config.yaml
text_encoder_layers: 8
fused_qkv: true
nesterov: true
Rows from block 3 of the denoiser of a small text-conditioned image diffusion model, named by matrix and row number. Rows with one number belong to one neuron. Each number is 500 + 50 x the weight over its row's rms, rounded and kept within 0 to 999. All counts start at 0. Numbers have three digits each.
After each neuron's rows are labels from the 100 images, of 14976 (inputs lightly noised), where the neuron reaches its highest value: "peak at" is the part of the image that holds the peak. Only what is clearly more common there than usual is listed. The data: regions of photos with short descriptions (Visual Genome).
# fc1: MLP up (model.blocks.3.mlp.fc1.weight, 1152x192), inputs 96-191
# fc2: MLP down (model.blocks.3.mlp.fc2.weight, 192x1152, transposed), outputs 96-191

fc1.679:484463489507473479518513456508565479576590506576522501484483450534417550575446501478468550419441456392501521426440542410580494568417573452627515488460530453465486526513498473493531539446489534524479496504495472516463488494466483387562421479440375480515528508481552469501495474487515459444
fc2.679:452523623449470546537514457495453526453534575419479556497439501477450444559559502495545456530477543524445435504555530550480477499532422613412519435444532571422558485609485487492504445536555474529521411535461596465467561511571511510493476500529446501537547487457478545446473570542458433481
peak at: middle right

fc1.363:515478516506513371467431452460507543533457449489472523511517425440512505495462452443515493515557466393524459370529474408437564560402599509532462447485491495465461536532476482533497411362527557468432561435504484503479533524528593478474460544450537528551430521451512573448449507535602493556
fc2.363:520509414602435625558539491567506438484588572530568474489467553513465436531498484442510405497469450590465532533438515533534459418526482558508459555430444470604545462586428536442504554525480527499534461553472556495444509494546521390540535512486504494499546496472462534523509486380490381509
peak at: bottom left; middle left

fc1.325:551502452438538438531470548479517435479520415488458443550542558558507597488490515477475506462439483509550509402503579459522427421515586475513524435586470429562524564546529493451460505531503516477479500511434566473484530425374525422589454557487483464528516539511579475542456477522538515476
fc2.325:457509440559498589461465500450496490482518471540516572503352503530457395543532508480544581562491490471490502557545418493486523590435477542474499489437644469458506583433580427531517480466486557493596429448559447592504569539542560600528527544518526550452615420429464581520527491487481441481
peak at: top right

fc1.63:633521558528584507622481452452519473420431464507419512514505484490517528557478529406612368486610483504405479479405495462430553461545489510473465497518517560524491563553471500565482514496441508529488551562444549514528424446404581537479494506495525458458528560550468473393507498516493456559
fc2.63:445450556453454520498499592484475463576537535478573479497502503436539512483480529634456578501438523520594514485562494511590482583486466603553526520494481514530471497412500525422556533479481452495520439410567488511436562590630386452563559419492483533519508455539541536595434528577596518465
peak at: top right

fc1.35:600436560602603543473551488520476464469512483583471490480506432497482587506484540495512501455473520505508518456532593514413502420548409546432465418483576446569517533402554501560545474414505433416421479475532522572507501490480453531524482488432496440540532530436492485558511556527536455461
fc2.35:561597477375474528550514506527495541526465542488449466466438480507536456566490521505403507524477525390481447557531514521534567577588469514538598646581393496568459435553528553481472497436518474538519477568567479556519464540520483530518578483512513513541485431511510475449490447458413423503
peak at: top right

fc1.665:512471492480530576525462455458530555500523408407420556478495485540559489564515515400512527402481613464481498495504574542602510538503557581530525481582575542604421548617483400493553425569558601462471466417496517432485500557492461449457527512528564492485472479419499500511576501457591424485
fc2.665:460613478453516477422541615557577420468494514541555495478463531436467538568445455569449494551512511547545485449563520457399492470451452491486479495393391399491576542458576549491463501428466455458462440466441571590467598476429518535523439457460497554563500562603473553496422549622437532532
peak at: top centre

fc1.439:556557561471530485612414469476653468435554412526363497507558525540534539513459482512460446586494616515484490457493424496533552439546508510534606539520463450504449480519508441419540532580340411462468508485449466508570479476478543540506491470390454526493473419527479445505475476510511484481
fc2.439:424462503536438556476529553508490410508440521431519466481547552430512484543526530496567546405522461372532465540528548499467496562469461546401530524526464505467497414441490614483467495455498536478480449541457478555510460548551454372508494445560468441454569546517551510469431521488429509465
peak at: bottom left

fc1.227:490429555461430461488515510494499489512338539439546501539545424506535520534439428392487418480524467522575490504466502448401561467447496514508550439507411468467545541453503490521565518502513416516468471456556503573477573422527507503526497457535513499519394540520378551409466524511596565541
fc2.227:547490390574549512444497443513496515507563462524481534440442549535482519486477430571462493570470494541459544509500496464522520512503516485502461601402539482624437414494524562446427475556430524522463460538487578480530342533531521555466556543504552472483567481488563557548532514488477399445
peak at: bottom right

fc1.166:551485434474482462553517477520578566476463427533430533473474486478473485519454475519464495582514503496527445314429508472459529625405493486562505514386477438516436490459448472517546455520429517490437426475463450588447499518495530482478499544413429455525498491494507469443518569495531468486
fc2.166:469490544468493605552572408467432412444557566461490477516461472549437538536522493515611472520439533516483480537478497469529456510537509613500535450488571508418568442574422541495453491556513478542640423546463580455538460567509509478456563453513477531425555504470597535434605495570509423474
peak at: middle right

fc1.472:438444490456541557450551494497494513482450530507472516488438479424454556533447407473525561492482528425500425414468536404509466554482463453504542523469556545562572461443473454551513496553463490503437438523476558579507498458501515499443582447580615431582512507462421475509573503536391526373
fc2.472:495600430425493525535541453583535569436481452481502470531419479488468452496407462526463506500475521592548466536565568489499461442544564430454552620487406491494416470476397498517497475457482426432404514514468490438556459454456499526457513472412551525588485428473484546494556476442528432397
peak at: top left

fc1.445:570478518511559483543546479505549424516576460430414410572426556509453521545423518434576465489464546449499495502588439520544380433423519386543496436602403405475535594562532468486557503493601510540434463482533535498426445530559455602526469469570535426471552551614517437480555526544412488553
fc2.445:412505578459454454446482521495493508443544572595527513482565469511433580464495520431521456496508484510578509502438569421487491522537581520531515502452539532560402370440520570510470539473464492493461578517470546508548525500431561541482522537459456588578460572450416600473477541417432593403
peak at: middle right

fc1.499:463479481400538508507477488377428510459493630519435461459471407513560435506532510466455535485463465484479426516568546563563547538529388472434449493468453499498439508538445499512605445574465486506512478487480434497653486499519604528418444513548560547485508491513526554500544466494534540435
fc2.499:496528532415554466557521540475479527564603535495571501495436552531455535508553437511551524507485502537489487461560492514594528493504475396436502534512399473403598519491521497436411423363526475488527484462556467525566408482606525539521506529565463506547480468528508573557474608513550518567
peak at: middle left

fc1.515:511496596461468451549541534433500525583464507481505534543564518550555478540394537483528421528515452477469476503411409416469506550449524459493506503541506503496479481519484447391445511599533458594533460432519563476386481420474540420476495532498518462544463540503636605521484558527533435490
fc2.515:576490417616467547443567542533578479387498524493427508464423496473539421444576439534531509508470501515531515470461641613520577421545522582507445505456447473534553472530487463472521512503408562464422476622487521517508563450586480472543486517560505515455542447525448499467513432511507552536
peak at: bottom left

fc1.588:559515472416456535509486405494479506506507459463497383485454522457558447511520507588499453481500381469543478369460524542465519476570474488550490487515480524453584590436442439489458442512470529446470397501389516476533618609474529549470530532512464567442492521433594513594451550416491598455
fc2.588:599478496533600467484556494539537466489446476501448529471447456472576555454514495456581483393510532436529558511486508491499519500434478514511454488520491445425492530410494504567518513532576432584572474416464419573452511472504397488587488562472467499531501481481500511433589553492449404576
peak at: bottom left

fc1.649:493530492426556522530543432423537512526557491546381539512483505596485487439563475396508555576392463513478445530454592486497520410470410420501450624425466476406480546461543462564625450537484459421555445525444519463533570485604523552538538498516476527546475562494490498463494460582534539464
fc2.649:637540585462487475540517638561445551471410376472552501459512530472480429523477484548459552450562539586518503513527477482512581444524480503524554516485514458522532558485530517472548525458524333439587434452475514551478451471494596579565513442480494454493460516417525400478457478506502437510
peak at: middle left

fc1.335:411465448460490489517590532535589548446539580453526488550491447444506544616500467463615542528427538510513430444456505488537537512474459559547458466417498550520531486472477407562463495511413456542439520475521472576425481455530511486484547442490547464551543461440498503504566482446392465424
fc2.335:504560451448517525511454486545520535484396490549435449493527517542491479446374515529523562483472460438519419471434554467521457475508575499451449530602428523561426476458432462510461486466474494488457511559435459489546512454477531538406568506482629441560423412495559535462508550414464472386
peak at: top left

fc1.60:530489499511377638479492487550488506474494472434518459461449550412519361511526500537492529459475538519498472507441429457479541470545430513433538453473593512524541476538454452518534440427395450476510499463358435449553566485389511616472589506523555443516463481534492515514570436533484397459
fc2.60:457443479390493500491514500508490536567415552543525544539470469484489481529432491455382474525401524495549474507531583482481444558487603535432389489386532535551483533531553620451440535555515579572500500506522546531564432520436517489461518473552474502503582555531604459474446578518498451499
peak at: centre; middle right

fc1.336:414469552525525453521478525541481556409538556495389587606381565480454508453487503427384461518485500576459490505459528424466421515466459486420561521436545543554456453460509549469565571460415435531459474431510406523510538490559504473508530564561472501542453466504504506489455450527443568529
fc2.336:489498419555447490443511405450521471514477560515601483475437621524483484470474558598521509431533476587533478461449480494498450553580505498617555483522473496528470539477502570517547542528476500448415453524589531428509538393500528474530456535510485586477455506550507514542497476468494427589
peak at: bottom left

fc1.443:417519440482490510473538465561517364499474557584461505471569479545552594525469502490522483557524452437452476476450568443574541529528538429472518454462426478445536390400517552476506508512528555589520535436478507548584478464556584462468466345566466563494572565600509516484517462537520549527
fc2.443:476511501532367478481423491448558480568557423492579587395541642496455484501452520431481489560483491483469505597471442493544520480478529531565480456522483436462458568536467489480482412521512412510443453533413444447426442505500492572533427528473436528528517402499481433534542436511498487521
peak at: middle left

fc1.162:593466469401483513585479564562576553464480523494490377517579513556482529534455469518485461458505481524545534443488431422428449467437454454507521431454472429515479477496451535480515474524476431441466474584465465491514486496463488440482428440500478551450401499603416548499480589533560592504
fc2.162:502596558550482542396568454436451529409457591482445545483395517461487452481500474475448482538405528496487502532578549496540542558513554568485460537480499471541481465456443433487459588544523493478525561525461586536433541556525531547446556468470541471542561572413533491428598536488475465495
peak at: bottom left

fc1.585:446517524512520485490456501517539422463490539453454526587577490501435440551482535450377527460528489553542497481399520503603421527441527430491498474492504515594502534483485546497485529431475476606522441470417553490479533510481476483555510480488484491503366573472498492522545472582651427543
fc2.585:523376404522402623509527466499473573486542500548526484479486472498602424511490455524572448519422440470543524473560507495487584470479430653408511553463586450492494505515405480517530471544480527441525496561508510552538438466515536497518472480527469451565591449549412571477528538405483458502
peak at: bottom left; top left

fc1.578:598519494385539487505449490442577497480464413509561503481467535447491559512441538468411478550548491571498536543465467427492503513475460505557432487554564463463515517458460477512505509456558461531494426373466517442407521442579498533490469558464481520478533560468471535483541597518584545471
fc2.578:439500438610446517563536508532405486484604620505453511544514375610552451473522499497590474470485467504489398474512603570484526556514473577515570510497499518552488465456536494476517489608429455514518545563508582495555420543486487353516483457497471525510549429579533512480472538586489457584
peak at: top right

fc1.134:504596516487605420521492563519412526539506475463525495484496461437474517548487463496493529459457561488477448475518428549522525421390510425612579428515452537521468582466504556511532376588444474594414548527507443442477619398481541398494495509612413523501518556479519535466468511495583572561
fc2.134:510505459533344516487519537580654419453606497541510479470515520570437471402552579497454526481531535477550548534528501517550484515479578557410435531492462436576566450536454522519491496477543457403544459531507476429509341465485482492599512533357513503496445411449406482477580478420405435505
peak at: top left

fc1.457:520501448528518514477480557462522481537516482459568557484596482445474476612396566486451542489474492439511471445398535437632542499566540546457478601456453476506457505533391548504528560484546454535493409428501519476528511622496441477494504550496483546526533557469526529517556518586559431541
fc2.457:508455501485418594489475507557457555456510535504406490573454460490501453454532458461624459496500521534468503510569480535418466469393460497522532452491501508464526577477505446507464413514430596533562530629507455463502460441460550490476479452520460449573506512451442528528518480450510490464
peak at: bottom left

fc1.205:420514517503433533415475536514437480489462508537421518497565480472551395538427529537505462493460554450418510466399437500513471517542482408545561573471532443419521478559580475547508421509492439497489517516443496432533442421421489490451450509507455426386453480511541578518519492509492475395
fc2.205:544499539498507541524507544500440481511480518473472533495492521515485446559484389605466525607531514565499510613566499522459476490419480462467459397550451539513550412486528461541446504448537480580464522515526532521442572420607543442585524525520513538503548485554486443511542473540386512515
peak at: middle right

fc1.401:463483497528525550524423468510436560472590462536472456416517526506568471472486491457472538497534499447550475470466528458489516558604454471462437486468468550573542482554523578523478557474485472415430474427475525507468460431488658542404516494534461413596517529573469516469503523550564525477
fc2.401:435567459518496499460531510474511406535535484403462478524492460421395379497562470538497522543574471592490552491551411523594373466508555476532518464486483452542426489493479432549541489440564460546490549506513536521492535475555507553529499502491542464471557487484514434499541544527488468562
peak at: top left

fc1.722:401552533413447575448484550529560468498538550536445474523544481570544513433483563507571452564538496523506566533451499547486418521469557508475498469463460506493596515515397532441621555539563504503462598527529485453512414663485513509498442569412558455540494518528504457480554445511526436404
fc2.722:505425493501471475570610471544531601482465459502539513455593509482503572608512549482468455423442492426572493526538553441486534492483491531550542448496518527503482534528525449487488508524448480408530476526418505614471562507510578441523465433445460541571460555581568564535500465511455581474
peak at: top right

fc1.118:614564567523542455578521482513483467476606458431527514517488514420518492471530449548492536576458499452640486498495528559471447523484585556507473464504468515449608462499432366502511440524489526521445402492531497622397583549533587525602615462499459482432493463607555496483489502531464430512
fc2.118:478502532494464480501555474504454492594442593483467574447493548458477499469518490486529533439456515445488539486435525504446538444509492360584534528495496537551494519538477472487525446468411489513487489474429461485450465518387484569464566497442483489471486479583485466466405516487569419459
peak at: middle right

fc1.199:533535558543565449560577491417448611564516482396508450485509486512498497468536555458502546408537433542550575476562399501535484425485520602523465473507563499537604479506562421465517417560506505511460557574472509576488524480591504508464533496556521526558595486483500506403531454539476434498
fc2.199:459437487470511567561478553520514509481467467510556487498452543581459461482590492505511497521499511436514520478523628592431478526548458516557549519502478500517481461441494540503405489454615511595452600425539420404456508451473480450561437508426454459423431484461454454568496475497471500445
peak at: bottom left

fc1.469:467461506549482538526559495556480450534592574424546515452526446445497533458571523438519449455502568573499446444534534454551471447540559512479498431542467438481526477462519599478481562572533493470522428530533489430464536528424548462571463466496596426565529438428465438462444524537496463590
fc2.469:631563541568503565508571509522473623569507465557429515415510472424505467575496598455519521522519519566500451487453482490545476504482511569518555548445538496468522478463457598525453480532501538471517406569520572544426575477500490454552520467502512598475543511618477501488507437518505353451
peak at: bottom centre

fc1.280:537504569559569534568533509496462519458400481496518473518452487529522479542443451552454447503551443489511415438442451548490485461516462478438575444551506569510541468485486495452565440416534560503488484507463493493480524481522422500573473534537459513521519443346484566499418582462525511496
fc2.280:565389494402510526484558473547581621412567503448467522562437406489490506433575552465462510459440574480527584559595545490479524499499479481618503573462564498498508488586445500484433502527387488506556402502517461557450483474500528451538463532525562551525543553496561553546548452445590463432
peak at: top centre

fc1.576:559525477572560436543496490474481560527568487456461452548544473495534525500468384551495392508438533545457483546476504556560617514554566574447589502458472434556392480592487602491432481542454583569511445498611549509494522496512494534479531589448476511423496569460413475491413511523588360439
fc2.576:494476425463538499536431551511517468475526525519499497573453517570518433437501524531546496427557419496466507480506429488544437515476485392507436546466426543523477485494515512591600524492517416493570521475563508438505395542551507454470554348489533474569516498573575486590564451565480516454
peak at: middle left

fc1.701:445470539551553522578506399510606499541509479560386542447561409505493567585432527496481510506525483541435473456567585508562547466431520503443597494501481440550454485586433533466528524556508528507531427471487503538426482454461512461484519533459445475497448493374491536491549488515502537507
fc2.701:505443507535460515504551519460447491490555467481530576512495529553523534538539454471588420481536565464624471503405629519479433494562508493501597445432553500432433469502531445492506476513457503509500454536480577476392510432485453510383473496464476510466612445526501523489536530565593478415
peak at: bottom centre

fc1.653:501472525511517443539519537521630560539552517492526508500482470423570597493429527507547544567535557509559544576471457480476474482528414586593563553428485441528513556523479492506534519531424433594459473528486500524480308528566540566497520608409522467488506549521461483528495508605551440467
fc2.653:562496450485527520608524540513486558482504539544487524465458450538469477502573489550541455466387531489399468526470451483440522523483581539454486505537427453619510438469485507501428447504468464513542453450558469512514561469464466413547448466473425425486554428627434531483611516562432594545
peak at: middle right

fc1.414:418436547431418540575512566524518578535599437464468475566508505502481416544508495531461541498544496466430479505573532467478485557544502472574532551495460518496436518590431544532494525439540478381451505444454558438453456592439523465465502479533532448546520559473557547461475596483560544481
fc2.414:514521608457517479472554505503520474440476494506460536526407532532539520455522506447443473519441510582605515520555532485504466528546536509549446454465523477505560472476426475553470442509504545472512572452487539550502402499619503497572477616429496556423504495417454427527479511503496523561
peak at: middle left

fc1.373:438483520462438456393505555548628456523518577531432480435592404543555551442497544522529478570508544414472520462498564531633489452483439532479500632559477507463497515595506555505523545461538467432490538469415522533434574485442508495537494423584587515449531429398446506415473466474575477487
fc2.373:550497475481582561552509532503422516600518499504541435549414558498406450528435480555538602461492463591591444503440552537409507506532491446491540492533388493434438473582529523495518534410522523462560452529554599408482501518474521468461484528458515521513441492539546475566513594486397430529
peak at: top right

fc1.458:521490423530384540508521561542483492548431579438433504509474454423550510502458468535553471470514460451500498468504509511489475567516439478419515397458532565410546534495493479453566559472389454517458457493465553486633506428453495474494530464484591465468514497446486441473514519445547396402
fc2.458:471510540550449477536615502491475432483494601514555498457445542537580468504395458544460544516550526463376483551518490508453387501420517505447510450466405475436511489557496400496477573444424493570394513496490475494575468430505514546553436483523491468511400442525509440477558471526510462411
peak at: middle left

fc1.604:440474540497559445457577540499431539464470566532456423455468452409521468450413476474481523470515540446455415483532481470449356474529552495473501515459494499471513502450480531584556405462513493605461524485537447517559469541435462477568575563505515525496547533516525543402535459599507429451
fc2.604:515498545423557521471532501488457468599524558503541473489430523474450509496561498632500426388503479433562481413496431512481449460484454494489565457480465587521461465517437486481476515541530604609476564517539552498507427499532482426461510488527420526570531570623535615507404515512439580441
peak at: top right

fc1.591:446444424443610478426488549510522544487514514494494506575550458527439462552488421421392527469552525456499386345462561466487543492489543632512504452490597481555428508559415522545541550449469495437384445423510496523526498519543443489600506570469506509572475492386416512476497557467591538512
fc2.591:560516495508456613541549439463459507485452521422459437450434489577591391606512520550587423450525483509511590568561542525576529547516497497522526537468467562538463470510558482497457496585450578446548497569458551438461507526554506501479490573466459491464499522523587586518524549505527458410
peak at: bottom right

fc1.473:517534519497461508454538576512565413446453606442482490524499448519408552510537426480515504532474413460541467546432392488480576409473463577508493463469538533502520462607466513577625479489462523487419437459506562521415462488488417506507494497563444411523430516389547525511472525567564502439
fc2.473:608491509624491474424492435541481596471566542568492464487475534547483453508499537448530443614479466553452581493586626448485477604517503604514499588430484510434511534486478506502403526623473548460451472503517546487476535564538525502585437474507535509490559427492485429406494444439569452478
peak at: middle left

fc1.150:489443474481504496484514544513461485526598529479404531457474459511435528503446517511597496495461429430488477526516458440445374517514434504534527497462559391409433504568530492524539460486478402533463375512496475488641490531471467435587518374488429454442525510455451573572437483389487461404
fc2.150:462567643567535511561595469466532491435533549456530504431407563476514536504553499538521537580480474512500479426475575551531470533425528540496549507442462628529490521484495369581512509442562472485461555500468463438441451439509468624520463568520494487592505485532554519498548518559514466520
peak at: middle right; middle left

fc1.304:446560486516518461538443408524543429492523483527507512521593481484616479558455548513502534505542487445479510439482473460604539505556610548432424473538573468461565447472451465650541486506536555575476478451443487422447523482548508514501532515508497478537563573516599517517538494510499477493
fc2.304:527475512532445553439512555581519453490455496493513603581481353500456498445541550429553459548524464456508480472531553543464460519499491463569568439431420487422414504601497524437541447531491471474444499574433527507523469499503495459666392503515479541487440374483436507486482445475583541470
peak at: bottom left

fc1.750:514516492533526571426481496532438550457453521547479394444467488500549453452447465540492453460378525514393534531425512490500403526495529396491396459405504406501489435516417508569591394452412384463468452506545447502520485471475471490568509457516543569536427530517488512426539456462493504541
fc2.750:547523493388465602553475438525564457581506454509445447523478484528368469464537549493428573491560575526541452498504568575469565412530455507536559525528509530555499450506595543570493552555552466521519553475570445414545526484521494519417488464539511523454603544428475549550451455546534561508
peak at: top right

fc1.688:516514580423491497558532539571529493548494460592442532497468488480552445533499531474526484485545539532457489449484494505471472497440601383471515503497500540528478581489506557492515337504503455558513494524478464576406564513448572566438581566613530589511484492401550485456570531556512512450
fc2.688:499487456499495557484472520501483533551487476580570519482527430453455555433486403500498588544585451535542566487523489495483530488547469562476556579475472481543539445510384424572521506561587488525446499513552546498547530338475494471495463540451578414486517426457521516451444437388512424402
peak at: top right; top left

fc1.605:419557457464469475499510549505473469450378469643471456448512449558527458575347499482457460467429519456532427598449464585503532419514473491482508481519511431529533409552471527448420408478474428574486439567590473571477516480531542536479495505555522468515541550654563436502443475464470605520
fc2.605:461426526514518456513539515569571467601562511508398575409463533421529458523474470532527455555528537526500646580493432465559448516527550501510551453504467541507579493523538555415458559589449552490415542484483477420408510431602486508512475518424451502455479468451402522480508444532577482475
peak at: bottom centre

fc1.276:494568511555566471528484526495475441555430488497422523500493468486528466453470561475435497479480524375457455475512537491504490398482560434467482468488566453439482535416408443526614357462502545499511480461407462493576544571565577544488479534440530464537418479525440513587505537542629623515
fc2.276:410491521467493655458461427525497513450512506464594527510513470546501483589489494551565497574559502548528531514467522508446548599549463570514572532532471566599519387582422596481475530503502461495441450606478515535480488415443408472563451493476495506543492501514541574442442459475502344518
peak at: middle right

fc1.310:432464508440527489532434544485484515510423538465515414521487502544475500431512423572439476565464451449437433535544489493452518481514516509491425513507517548431559540453509590410495554505469501507515444577559506567552499546491523536507428487489474520505455487529596494500480523537414425416
fc2.310:374526465416449407438486601452557457497466538435519608535402486458502621471420433483511455528495587499624593515475537447433562511490503525510444450533365546463533493650528533441576469439538544486447553557485486492501544497529547499503410466501505484484567434481536438477389510538445536454
peak at: middle left

fc1.29:498531432469515532546563512499434471506586428532487509410431467489467501500590475494376505535451560508479526462406518428520491476533503457508518529498525519502462474469480546572412457543555489460499579576544510446541529501483471490483440443635550513510586532457433601546529512384516530539
fc2.29:540608598596493515537556416510429492505463490519486435561543472484503391422405508527652471517388451467532449466549455552547518504453497506435498499500389531456563445576436545450526566503509588543544470463469557547457463556522567436519512538448512597496436486437550544401521523546490468471
peak at: middle right

fc1.54:569459539496411405416496501556525534547555546552417461536534522594535500543521480516541461549513492482530416477418463440513490549564515566501462514397480556465521522451528466461559435424402518533512511463441639491456457495433499437532537583453514460480480586537436444529473487454473432459
fc2.54:493555509470593582498441515574589420583526548399488542497457497489372497493479534516504480595514476579530480530481538526508437611428458465613516552500423501488590548510506462492505503526557540478483490419544447495537507585563479571464401438550411357586474572484545578476525476483463450507
peak at: middle right

fc1.341:379556454499461412477463558508597464442525523467413465525501506508554443554477472530554525494454530491431496431511545587638494561485539563490542520568488483493465484602520475460492463454562510458487462459421501540451532463430572442552440512472476498537536474409505506525366454487552452474
fc2.341:525448417493534541462497486473466412548431543567512512562541507572379479520459425632484600498535384413510504481526510465397370494540543426468569479497479482453435563546587534515535473463545599489534541571500552459496562565430473473463375526438476507453454542542543515511434576361437419530
peak at: top left

fc1.152:480481460418509483487471511522586551506440485413436465440505512505458419520435533483435574508520485502519457356386498477551518525492513546433515477450628448567500509499435523431524506480420548472507493484427490511472570459523509501513459440556465457579503522428580607494534542522552526520
fc2.152:499467520503469627509538457537506503464475545527470501603510351499507440530518481464527415491507565563473514509571538485475479560471481553583465468412519558468512481593442548532483480618472464543516457610512562432569410496488451386525550553531479565529532546493520456468546518476555468399
peak at: top left

fc1.160:525497459307549511559517541439475437571480552563507477479620453495574503447469442498580543411465544493553446469497549468494577468485553564531531537491507523558514537558412475511575541464454399611459528426454488493546475493557434538546410519372573449550536560520539533491480491513527525489
fc2.160:514507455558563497566563586537462527402532486448465576580447454494444440571422564493438452510519519414497509556488496495450453568504467456447487501543530420442546488458616541478415489523480461471632578582513505498527531556428541429436581485600457496455521506426509552537555599558496499483
peak at: bottom centre

fc1.568:542492483473531547449403534449544566434492483545504437578511435499530459544447416540430479457471492504542491515561492518516469420453395535421449420522403439628572562505529503410372474556463546600475486433555545549562528515481607442530591544483563511432585578501565520468514460536443555497
fc2.568:499496577541504535551555583502491525486577469554569466494472530404543484569434406440486371536492521507528408506523443491457510443565484503398392466468607463428469480479589467493431508486519480460490375439549554512516473485568426436431494550498476537480544563477569471543532500528528431416
peak at: bottom centre

fc1.518:497599503572440473467597549469516475455585466506484488531520510576468460425429553521445445418533561485588444513558482606486472555516544542559514504510508462522600498380456468507575514522500431513444593508428540498576444536545543624455520476458524542535525478595456480523442533480487545506
fc2.518:502473464511504591509425485547451502447426525484546601472514420455532519533510493531517496617435470516408557496413596424489474513492504506421484553496574472529436465612438583455481463502449499508522413491583475555500530478524494406536547581558471484509496472476478577466497508499570442449
peak at: middle left

fc1.449:581432527518602536498474507584507510473496440459455506541535489457438403435565526587434453538451553540516440442545550460496508569491509507505468559508539489541508533403431564481513451454552596574465429477463453436447436413404514508590443511494539456555547475509495506478534468595473486605
fc2.449:572506543491435585433442461494476602428449514453464496456542550516551505493501488546509532516491553506393444491521523522460492547511529519455557470531496453557469447479480467525590653470551541454532483497523473489407529548484504477495438489496508466545434507530599492440351337446527493526
peak at: top right